Weights of a small image flow-matching model.
Model: 32-pixel images, arch unet.
Data: 194171 training examples, 3.1 epochs.
Rows from block 3 of a small image flow-matching model, named by matrix and row number. Rows with one number belong to one channel. Each number is 200 + 20 x the weight over its row's rms, rounded and kept within 0 to 999. All counts start at 0.
Before each channel's rows are labels from the 100 images, of 14976 (inputs lightly noised), where the channel reaches its highest value: "responds to" is what is common among them. Only what is clearly more common there than usual is listed. The data: microscope photos of single blood and bone marrow cells. In brackets: how many of the 100.
# convs0: first 3x3 conv (model.enc.1.1.convs.0.weight, 128x128x3x3, each kernel summed), inputs 64-127
# convs1: second 3x3 conv (model.enc.1.1.convs.1.weight, 128x128x3x3, transposed, each kernel summed), outputs 64-127

responds to: smear: peripheral blood (100); cell type: segmented neutrophil (43)
convs0.77,207,158,225,203,183,209,201,202,185,192,222,187,181,226,181,210,204,200,218,208,202,217,188,207,209,222,189,172,182,220,208,225,190,207,190,192,211,204,203,202,167,215,189,157,189,208,199,203,197,196,133,216,207,213,222,195,194,205,211,241,229,205,201,225
convs1.77,203,247,194,202,214,205,193,217,201,221,227,209,211,204,211,174,202,215,203,194,191,170,203,188,181,213,227,237,227,191,214,171,211,180,232,190,195,182,198,202,218,196,222,217,182,264,216,199,176,202,229,185,176,195,217,196,208,177,202,223,195,214,230,186

responds to: cell type: erythroblast (49)
convs0.109,193,182,176,134,144,169,161,191,171,172,195,152,187,209,200,200,156,169,170,191,189,199,160,185,202,200,170,192,167,187,188,198,175,194,206,187,180,195,217,177,186,167,185,189,163,179,180,202,192,209,202,173,183,198,188,169,168,162,161,146,184,184,204,182
convs1.109,205,206,215,208,216,175,215,192,205,207,195,182,211,210,202,215,187,204,225,206,183,194,189,182,182,203,216,190,199,220,193,199,186,205,183,191,193,168,203,226,171,163,231,205,178,186,208,202,201,243,133,210,231,220,218,234,204,213,166,198,231,187,201,207

responds to: cell type: lymphocyte (46)
convs0.28,203,188,224,189,189,201,183,210,197,195,176,191,171,190,186,168,226,171,179,227,195,167,212,179,204,214,201,181,177,171,164,187,205,184,167,185,180,181,212,212,197,178,222,157,171,169,209,194,174,199,148,205,180,198,169,176,193,212,175,224,230,207,222,201
convs1.28,184,205,173,171,217,175,211,220,190,207,188,184,206,212,188,142,197,175,215,228,209,182,198,207,203,217,224,265,229,207,213,194,217,206,230,171,204,227,239,199,190,209,177,201,206,214,225,204,211,206,192,193,159,204,190,186,204,210,194,199,194,224,213,203

responds to: cell type: plasma cell (25)
convs0.118,207,220,190,177,174,195,153,204,189,158,190,193,210,176,172,236,169,197,199,199,207,208,168,174,182,191,195,193,210,189,168,215,188,216,175,191,164,205,202,176,182,157,185,165,239,207,162,202,178,185,196,197,205,194,172,171,128,195,207,167,190,183,180,190
convs1.118,195,203,193,219,194,216,209,237,190,177,215,216,204,209,202,176,188,167,182,186,190,171,205,206,183,186,235,196,229,213,196,194,172,205,212,178,223,202,202,196,188,223,212,195,232,184,207,195,193,224,252,168,194,192,221,202,188,185,217,213,185,215,210,230

responds to: cell type: erythroblast (34)
convs0.13,197,197,191,224,190,223,214,181,197,194,187,204,197,182,157,177,200,193,206,200,162,217,219,171,144,215,194,177,212,187,202,174,201,195,199,158,213,223,213,202,170,202,182,229,244,196,202,179,230,181,165,204,206,197,228,217,220,198,181,208,186,240,185,208
convs1.13,204,229,216,191,216,198,196,203,195,211,178,200,193,192,227,212,199,185,183,203,223,173,196,181,201,186,201,200,219,207,234,207,218,214,219,223,140,189,242,180,224,170,216,193,209,200,226,196,192,198,144,180,185,177,187,225,185,213,193,203,200,149,242,169

responds to: cell type: artefact (25)
convs0.111,152,158,179,201,209,189,187,164,176,191,178,198,191,160,188,201,188,189,173,179,232,187,194,165,198,183,177,176,173,222,182,208,209,197,188,238,204,178,172,186,218,187,207,184,189,181,203,179,191,186,149,198,192,189,212,197,192,205,191,191,193,191,198,169
convs1.111,203,199,185,199,204,207,192,182,192,212,159,187,177,194,233,221,186,200,206,186,172,239,213,226,195,203,223,187,237,170,236,224,213,209,208,226,186,236,233,196,170,223,181,214,179,235,218,217,178,195,200,193,167,214,200,151,197,161,216,190,189,219,201,197

responds to: cell type: lymphocyte (34)
convs0.85,198,192,123,189,198,189,172,217,189,173,219,193,207,166,195,217,145,201,201,183,179,228,182,206,195,204,185,200,218,198,203,219,198,230,157,214,194,208,178,169,208,204,177,152,226,204,185,195,198,212,189,222,227,184,177,205,177,201,199,185,168,200,215,198
convs1.85,191,208,218,204,191,196,186,215,183,202,153,197,229,202,227,183,194,202,194,214,182,187,179,157,180,240,173,177,188,188,157,185,198,218,213,199,192,195,185,221,213,190,224,213,229,196,193,223,220,211,191,201,158,209,170,177,185,168,208,182,182,208,204,201

responds to: cell type: segmented neutrophil (41)
convs0.117,191,183,193,162,185,189,199,235,176,190,164,185,164,171,194,202,143,166,181,192,189,234,196,192,222,174,190,224,175,196,185,210,214,196,207,208,179,228,229,196,208,201,213,213,183,203,227,196,173,203,222,167,197,179,210,182,212,201,169,169,235,192,203,193
convs1.117,207,180,212,201,194,197,194,200,197,205,185,191,228,189,210,212,222,182,209,206,232,243,195,204,214,209,229,211,221,219,181,218,186,208,183,182,182,174,188,196,193,197,218,196,178,218,190,206,220,199,227,213,202,201,209,176,186,235,199,197,189,187,176,174

responds to: cell type: promyelocyte (25)
convs0.108,171,205,202,179,220,196,193,227,184,211,182,198,186,185,190,179,201,173,187,166,216,213,206,180,214,157,189,174,168,188,183,224,223,213,180,214,208,210,167,182,200,207,192,182,212,223,213,193,184,187,140,178,209,200,244,217,206,213,183,219,215,208,201,189
convs1.108,202,192,172,203,192,208,229,152,197,194,211,197,177,185,225,205,180,178,190,238,183,188,210,208,194,222,223,179,209,194,224,173,186,196,204,226,168,218,201,194,179,221,185,222,204,174,186,197,170,211,217,199,151,206,186,167,205,169,209,176,187,197,222,169

responds to: cell type: erythroblast (66); smear: peripheral blood (51)
convs0.10,205,185,195,214,189,216,203,234,205,195,222,191,222,170,212,211,176,204,195,202,183,187,210,171,180,224,196,222,192,246,169,195,210,202,171,163,233,219,237,189,171,195,200,139,214,171,228,194,222,204,176,179,193,194,192,190,219,180,195,182,176,206,179,195
convs1.10,193,216,222,166,219,208,201,224,181,201,182,196,202,193,219,217,208,188,210,189,165,171,209,182,186,222,216,188,218,177,254,186,208,230,202,230,167,176,230,184,226,194,187,202,213,216,212,187,204,212,156,193,180,168,180,227,198,217,204,204,215,181,219,186

responds to: cell type: artefact (57)
convs0.54,226,211,207,229,196,215,213,253,198,187,212,212,237,215,214,193,182,204,212,202,194,221,205,208,203,241,199,210,218,219,216,222,199,228,162,184,183,216,207,208,193,185,181,180,244,217,207,200,269,222,167,189,219,223,230,211,199,196,177,191,214,174,169,227
convs1.54,210,228,210,165,188,193,195,213,217,207,209,190,209,194,201,203,211,212,212,214,220,171,184,203,191,253,207,243,172,202,215,153,194,200,196,188,187,177,196,210,177,193,226,163,211,200,223,194,183,225,193,178,196,208,197,198,174,190,194,193,176,194,202,145

responds to: cell type: segmented neutrophil (56)
convs0.127,194,195,181,179,192,175,165,194,186,174,195,205,192,203,141,179,180,184,196,195,226,236,186,167,193,217,201,165,170,160,166,197,182,187,177,219,182,190,171,172,172,186,180,172,164,166,193,203,169,206,220,169,226,192,172,204,188,207,200,181,188,237,187,207
convs1.127,199,226,207,196,210,203,176,190,204,209,184,207,190,196,232,211,236,181,193,234,223,214,194,248,219,205,209,222,174,179,201,186,234,189,200,198,201,230,258,217,181,199,199,217,194,226,181,189,246,200,250,179,206,189,201,197,205,209,214,202,211,213,203,225

responds to: cell type: artefact (88)
convs0.68,209,159,201,212,191,207,209,206,194,187,172,198,186,220,211,216,196,204,199,220,184,217,200,198,211,237,210,189,198,217,216,191,222,219,176,208,194,227,190,207,183,185,203,171,219,215,196,233,212,216,136,207,204,232,231,204,206,219,176,209,207,194,152,201
convs1.68,190,225,218,172,194,222,189,199,193,219,199,185,220,178,225,169,195,214,218,201,234,175,202,203,235,222,190,201,209,164,195,236,183,194,220,200,197,181,226,183,218,199,211,152,188,206,203,168,218,193,188,193,207,178,172,210,202,189,201,200,212,186,214,218

responds to: cell type: artefact (83)
convs0.59,210,203,205,216,203,203,214,221,196,195,183,202,217,231,185,179,170,199,201,189,186,189,203,210,208,216,183,237,192,219,220,197,196,208,179,204,180,201,200,194,214,180,190,209,232,231,188,208,260,217,180,197,233,206,244,199,193,184,158,183,192,176,186,226
convs1.59,209,214,194,176,173,225,204,203,209,182,225,203,181,212,205,202,192,189,205,203,190,196,207,171,167,278,167,171,163,197,194,201,170,199,222,185,186,194,178,223,188,200,217,179,190,196,217,208,193,226,188,219,206,201,192,198,187,205,205,236,187,203,181,173

responds to: smear: peripheral blood (76)
convs0.9,214,176,179,199,178,197,206,208,184,186,185,199,185,173,202,179,196,180,193,167,198,171,205,170,172,192,211,215,213,247,181,195,192,228,184,178,199,184,207,198,187,178,238,208,257,186,216,224,213,191,145,179,203,208,235,193,189,205,199,210,204,173,181,209
convs1.9,190,226,230,204,195,231,187,209,193,218,174,190,193,200,200,200,221,225,218,178,180,186,200,205,208,194,224,217,216,186,237,175,186,216,208,174,195,166,215,215,218,187,172,200,202,212,235,185,182,209,183,174,175,181,181,247,188,195,185,207,205,184,190,211

responds to: smear: peripheral blood (62)
convs0.92,179,184,163,187,189,198,201,204,193,181,176,198,189,213,217,181,188,183,181,199,199,197,191,201,212,223,193,202,182,192,187,228,198,142,161,204,175,216,201,196,190,188,182,165,170,186,202,189,167,119,215,189,184,140,193,180,199,204,212,203,191,192,172,202
convs1.92,165,230,192,212,196,217,197,181,201,212,220,210,207,188,202,180,185,225,194,222,176,193,233,202,217,159,204,204,228,205,199,159,197,172,199,169,178,200,190,177,169,236,185,176,197,193,178,190,209,179,218,206,237,177,218,213,207,185,230,185,196,204,235,186

responds to: cell type: lymphocyte (39)
convs0.21,200,206,155,213,207,211,198,175,199,181,212,216,163,196,161,131,184,201,196,193,218,190,203,186,194,232,214,192,176,215,184,193,213,165,150,203,193,201,159,205,173,202,216,180,180,226,233,201,192,194,198,203,217,162,199,213,213,219,202,218,200,210,220,198
convs1.21,168,217,212,172,204,199,181,195,181,211,152,177,200,191,245,210,185,199,183,204,178,210,205,167,230,191,184,189,170,187,213,198,204,184,217,196,186,187,214,215,218,203,189,185,184,220,210,196,206,207,223,213,209,184,192,203,229,218,210,205,210,204,226,191

responds to: cell type: erythroblast (62)
convs0.5,206,222,207,216,204,225,222,230,200,210,229,209,219,194,274,208,213,200,197,199,163,218,220,223,211,196,201,219,222,211,208,216,207,214,197,194,182,200,159,199,226,235,177,243,230,206,228,192,225,194,201,194,218,201,240,219,241,188,209,182,184,180,243,204
convs1.5,190,213,193,185,218,213,201,163,204,204,194,213,174,195,160,187,189,234,221,198,190,164,208,177,236,205,200,198,195,166,179,153,205,206,195,182,205,196,214,198,161,196,209,179,226,210,216,217,161,198,129,183,184,203,191,191,209,200,206,203,225,190,216,180

responds to: cell type: promyelocyte (26)
convs0.107,176,214,169,186,198,201,197,242,182,202,232,198,204,182,230,202,180,172,203,186,195,202,201,209,202,180,207,225,201,191,205,213,205,178,197,198,214,218,210,200,220,198,199,219,186,214,201,178,170,179,204,186,199,177,233,221,189,192,180,184,169,187,227,187
convs1.107,213,173,234,207,214,212,234,184,197,194,196,234,197,191,203,210,197,211,214,205,172,158,202,180,222,204,199,152,187,227,191,189,189,220,185,203,192,190,192,171,202,201,190,196,211,175,194,214,174,190,232,212,149,219,200,163,185,203,225,195,181,198,205,156