{"arch": "unet", "model": "image flow-matching model", "dataset": "microscope photos of single blood and bone marrow cells", "train_examples": 194171, "image_size": 32, "horizontal_flip": true, "conditioning": "none", "objective": "flow_matching", "cond_dim": 128, "logit_normal_time": true, "norm": "groupnorm", "hidden_act": "leaky_relu", "weight_standardization": false, "widths": [64, 128, 192], "blocks_per_level": 2, "scale_shift_norm": false, "attention": true, "upsampling": "pixel_shuffle", "init": "kaiming_normal", "residual_init": "scaled_by_depth", "optimizer": "adamw", "learning_rate": 0.003, "beta1": 0.9, "beta2": 0.99, "eps": 1e-10, "max_steps": 6300, "batch_size": 96, "epochs": 3.1, "lr_schedule": "cosine", "final_lr_fraction": 0.01, "warmup_steps": 180, "weight_decay": 0.4}
Rows from block 3 of a small image flow-matching model, named by matrix and row number. Rows with one number belong to one channel. Each number is 500 + 25 x the weight over its row's rms, rounded and kept within 0 to 999. All counts start at 0. Numbers have three digits each.
After each channel's rows are labels from the 100 images, of 14976 (inputs lightly noised), where the channel reaches its highest value: "strongest on" is what is common among them; "colour at peak" is the nearest of a few named colours to the mean colour under the peak. Only what is clearly more common there than usual is listed. The data: microscope photos of single blood and bone marrow cells.
# convs0: first 3x3 conv (model.enc.1.1.convs.0.weight, 128x128x3x3, each kernel summed), inputs 0-63
# convs1: second 3x3 conv (model.enc.1.1.convs.1.weight, 128x128x3x3, transposed, each kernel summed), outputs 0-63

convs0.27:490479482486512483504469491460509540512503486443491475453498509536479486518522472479435479436444505491481489508511485489513513490508488480465509499508488508507489524486501473507488487497497496
convs1.27:507503505493494507503508540488475437492504497525463487511464508506562488465479529553511486512511551501482528531439491519485443528479496509497454508473485513511441434498479489503495479476525476
strongest on: cell type: erythroblast
colour at peak: black

convs0.99:518485485490472482483496475503505464528489517518484451470468493518534500428474436461488446472478511479445501484475452513480464489509521476508504513488507507529494471474481499476506491489478510
convs1.99:467478507482578544510467545539508499533513439485531490503507475489488497497512517488472486523510484501493493479535542468511535493450485522479516475548530499511545537505493499501461538511492481
strongest on: cell type: artefact
colour at peak: white

convs0.62:491507499519505510488485532487485510519521482463516501475519487471492530501479523507507510469518522526529553502501522517516500494505440525484507474509535527496520527460514512523469476501512530
convs1.62:533507513521522496532560504495522516517459504493435506535508510522541480481511455490487481516502452485483437516479494472492485537491502501509496512499461518524497443527450492524504495447487484
strongest on: smear: peripheral blood
colour at peak: pink

convs0.59:503491477519552519544508498515523475520510523495503510508510481522573517458533483516540479513486513519530515558515509462508516502531483481521486514503548501547486431470492488521541515494516526
convs1.59:475475486478489502519481508487521500542500414500441477495486480457521471514462510507507473538489477477472457498459494523509506468497494511481479491470444498474502485490478483506511539474542489
strongest on: cell type: artefact
colour at peak: white

convs0.76:501507509533469480528494451529533517460493518494489520513519454492571478496496514477551512507499490530521531556530495504485542514507478546515491568516493521505529503534522528529483535519494507
convs1.76:532518523492528518492510518525504528525533465520483465510489561495485524517488483473449473491493515466518479483504518484531507482507508482492484488483515507500478494473465500484509511456539448
strongest on: smear: peripheral blood
colour at peak: pink

convs0.127:469481447503506515497511522466460486501463487487509490483486465496483490459474479514471493524499448483479495511477491480469517489496512518471476489516484491522471500478500546508471483527486486
convs1.127:505513476503496498508527531517526496480506539484506497494494517490503510516492486525504471436501502493447440503529540509489455501489514510513460485487536509469501505499455538487505531420505517
strongest on: cell type: segmented neutrophil
colour at peak: blue; black

convs0.85:515492464476506472490458503496492495477477489492487496525463489507471468491487447502491461515466480475450495482524434449505489467483487470490482500500453494497477482511520496522493504498491509
convs1.85:479465502447513506498453516473511507536550448499530484494494487493493490445489514494488474474501520491484544502478457502542502440517493496500505482473532473492489472487473478515503450542460504
strongest on: cell type: lymphocyte
colour at peak: grey

convs0.107:515477491492517479485506479519522491517473519492486437465462522503516476469502479474447477459476539481502471449543467513493488488529489508484528455438529536506487510464476486480443465462448476
convs1.107:479494510475512516495523538502515534472438497510482505491516511529494485522511475505472493542479481474536543521473537423507534492451503478494501502550481468500527535476483507513525499511483481
strongest on: cell type: promyelocyte
colour at peak: grey

convs0.92:475491471472511506518472544493494505508464499512492498480501508515502504506499468487487507503486457476478496509513477477470481493496459470486498510430512449497503531491504491420499484521501503
convs1.92:464479468489479498494480489513479485499538482477516497509513506489498503495464532518497527501552553503516499477506500525534501477485452466450458444536529461487482479496450496477472537472497516
strongest on: smear: peripheral blood
colour at peak: pink

convs0.104:479471536490481488483504460495488462521462517496480483477464514475473509500502458484442481467467503480491509470450454507481512505472476488524483468452534505457490442461465496474472476484525502
convs1.104:479492502484532532481497542535513524505453486509479499483518500532495489538520512475469538513481498502580531499518548472512531497492492478499550529528479469515561567478545523493484533497480528
strongest on: cell type: promyelocyte
colour at peak: grey

convs0.49:492527475485526512502518495477463514515503502509490502520517480487509524489484498525506523518515503526492522508508501535490483499489409504546495505462566500485514499542522516498526531500503487
convs1.49:525488527525454500502487490505499502464490570484469471510546513485539501547470485485458475445488483475547449469517523505492483489535480489495521459488512536512550481468531486529495484492505528
strongest on: smear: peripheral blood
colour at peak: pink

convs0.118:481487484508510509521458518533494489487496489478494500519494465496468481545467472496511479527538478488478500485489505462515491484493464468483465464486496464521496529494500496468481511479509495
convs1.118:486490476504469522467483505454498515497493518471477464497507503498520498486439563491496532431453509468506459521520446501455477485480492502512480466517559494501498475472494475517461484519472536
strongest on: cell type: plasma cell
colour at peak: blue

convs0.108:452466448462453502495528472454514486466454492487489487478509498507476505497483485503445503482464496457473499469469475523488489480498522539513508439470507502484527496488494523484473464503470500
convs1.108:510501491505565518500507533536489533520514536512502510477530485533524510487490489546473515476478488522533480503504549459438539502507501459499487501523545463509499529487476527516512545472513489
strongest on: cell type: promyelocyte
colour at peak: grey

convs0.57:503512506482490500520498535513487467479507525528492545449513492497472501488526505527486516472476492496493525541499487512464484473490488476467516461475470503460467507482505491509456461505536509
convs1.57:506517488519464513476479500494516463499510467521453498540470488481530490475492496473513516506527486508477503495477434481550499469474522519508451533485527502493477461508488484464511523490445477
strongest on: smear: peripheral blood; cell type: segmented neutrophil
colour at peak: white

convs0.0:518470479500519510538488482510488453511542480530492517500535473511493478465531508528448477496507503528507505529498516515525498518510515494493474527482512484532494531460534476485567553525520537
convs1.0:484489506493525536554493496513516535531519473527482489507537471515504489492445454477516468539501500523528522524447504469495491459459501505502480500457464516461512476509466503504523504488512470
strongest on: cell type: artefact
colour at peak: pink

convs0.68:495488497513515499560477474534556490535515510531500517482553433510523492457496511503550501517525475526513492555499522487507510503483512498495460529527480511506469452476510488513550534507487516
convs1.68:506498487511524550544490527502536503517536441488487522517510520488448529530438515520526479556484506466510516483504489581504498470492505494488471500471518552516530488506490507474504529534494515
strongest on: cell type: artefact
colour at peak: purple

convs0.10:477482536489494495486478481450477482496463510497518474503529466534488490478435500488468530496489451510503500443492504485500450481474494535510500503534482506499470516441492517516475474509492512
convs1.10:491486478501545504509517486500513499530540436513496514496490479495494477511513451444490508518469499513480499525522525458492505538522515473515521521442496510434522501518491476509549504543491527
strongest on: cell type: erythroblast; smear: peripheral blood
colour at peak: purple; black

convs0.69:507504509506492485512508474510451487476471535458498507507448470456394476478477489478471524525508462487529465475490515455534487519464438515497466503503474502467520483490474512471477494517500461
convs1.69:491517464518486541513480505532501499481527501511489478510513492527495517485555538522475517454500560509520493496492485506465503438508517467501508485465532486492515450497481480526476471483489546
strongest on: smear: peripheral blood; cell type: erythroblast; cell type: lymphocyte
colour at peak: purple; blue

convs0.11:494507537500517527540459497510467419481511530503510523476554515530467507462462498516432514477511477509484540539506529525497501518475488481481469511495472495521533503480521495486511532529529518
convs1.11:524491496479469502513512492512498503496562498523456453550524453499548503525479489440521486528491483457535517476537467483507464508499495490503478546491474514483491494495484479495502495510518508
strongest on: smear: peripheral blood
colour at peak: pink

convs0.7:493485513509547537570493482496514452511528493497501523479564479544494517464493505506467502477505488508509490525500532490535496510510484516480513531507525493525490533475498488499555562545519556
convs1.7:508516437461522478512477462500516509521525484499447491528515483515520505528510441480516509543490470535526511491473521517489476496539473530487551486452470512481483474513527517479522527483504479
strongest on: cell type: erythroblast
colour at peak: black

convs0.21:480492490466482497502499491469489428495482462484488504507465503463508482445475451497461462472478483485454507497490473464488458492495473464506504518477476505485501492526497519502485514520525518
convs1.21:515493506502504489492459526509536508505603442509552487508509525503488505499493496462504525525558544492464545464480466505555522475499506470510470500527506480475469492519488448500519475482496507
strongest on: cell type: lymphocyte
colour at peak: grey

convs0.4:515494516471511469488468504496495499507508504466514475505451517512428487499549478482408507484505495492482477517492477498496473484479482473475510465537504518485511498516434478474474526498492491
convs1.4:463481511445483510493505509480488503470500530493479482497528527524499485538438497498496523545500480474578517479484498471553497486490506469477492476498473496531487493495506447509515495545500490
strongest on: smear: peripheral blood
colour at peak: pink

convs0.117:476548500532519507512472525504559528504472497500493503470493471529510526484489497483481497502494469527471522499515459489482515455518502519479479514501542525499460507535499551505496471500510441
convs1.117:458515546558484538515508527501501516427453530502469495484492468523483518522476450497503484524528444459531511504534495485532515555448492529493495527554446515526520531483516489489487527491495513
strongest on: cell type: segmented neutrophil
colour at peak: purple

convs0.71:506495483531522517531492491522516505494458501511473519491564510516525489482472525511555514489512506530521510538543535476514560522523487498489511560503497520520514537467513464518503501530485524
convs1.71:522511507479454491517516517492493520504490503517474486522480564488544515546477467472442474468444504498535475481502488517491469446490478502508501475484454504505479490493477537492470535475519419
strongest on: smear: peripheral blood; cell type: segmented neutrophil
colour at peak: pink

convs0.60:494543461521487491493476478516502516470503484515503491465540454522514505480488535536535490466514520525522550532486496530472493536500506533508481550484522507470484460464529520518514494504495505
convs1.60:535491492512537489511532526540521451539479493516463487531518481472492491513478461483502490524495437463517458503554516479530491484487487467525484479485441509468524463515453464505499497435524510
strongest on: smear: peripheral blood
colour at peak: purple

convs0.56:488470488506519510517512478516519486471533496474509524476521504523498509458484501535556495480503540492504498515434510508496507487478460504515515485510517500475455425484531507508467501467510544
convs1.56:510544522489502493507496504491520501534487466528468487552480521508500490475522485466493482497510468494460501483499448479489503462475550516535463528490489516517464459538462475502499499474436448
strongest on: smear: peripheral blood
colour at peak: pink

convs0.124:435450445463495494480500495481482460494503472463458475509472538463472483488508501497466499472486523462468479430525500518489476474503477493502507458507519498501533475516459471510480516490478540
convs1.124:488508517577530514512502494488491517533515513514506509522477451524469519432522510507502509518506543462477480509540504488507519490550484493517458496505558488502471543531533504505496533500488467
strongest on: cell type: erythroblast
colour at peak: blue

convs0.48:516514514480487485480493492481449463441521476509505491455473485482523520495489511543507509473504521493506507487465476494488492508493481492486483510486512473492446412494529511502508448494497525
convs1.48:529502473500503517523502494532516530503483535516483471527486512492541482538475449464521508540520474517513450497522500449540486465479514504517440518514475532467483437507447511504515500476492447
strongest on: smear: peripheral blood; cell type: platelet
colour at peak: purple

convs0.54:508509470502528484541495478517519494498522498503506512509524487500519519444494501520545481500500528520516510559501501512492488508471469474513467534479545496491462448472503462510522512496500526
convs1.54:520464494502466518546486516500552504556475461494463473513503489448507471517461474475522473542466466475478490493490511505512504481502498514521476506486433499493515457497478536525496515491544498
strongest on: cell type: artefact
colour at peak: grey

convs0.77:482481502480493480532482503511445480490502491521522531464484519444553526518512523519514532543517511505495498491504512455499517469469485474524492537504549508504551493514521510482555491542543557
convs1.77:537513467506497521494495510502487509517478498520442488538530536514543491508439457489454497480472441494534497462519483492525480528521487471505465495502497501499486485493469498500473533478508430
strongest on: smear: peripheral blood; cell type: segmented neutrophil
colour at peak: pink

convs0.109:464482494489488490457468499500484513486485500509486473471491501508505493512487503506502511514494503493491501483500492498462505472493524482443506502521487504503497503495496482513486493486466495
convs1.109:530492506526519533517501500515487513529541478535548532507549494521532517485507517483481447472536538514531502481470476495514484512509476502533497538426524519479498478519506502544537476500538520
strongest on: cell type: erythroblast
colour at peak: black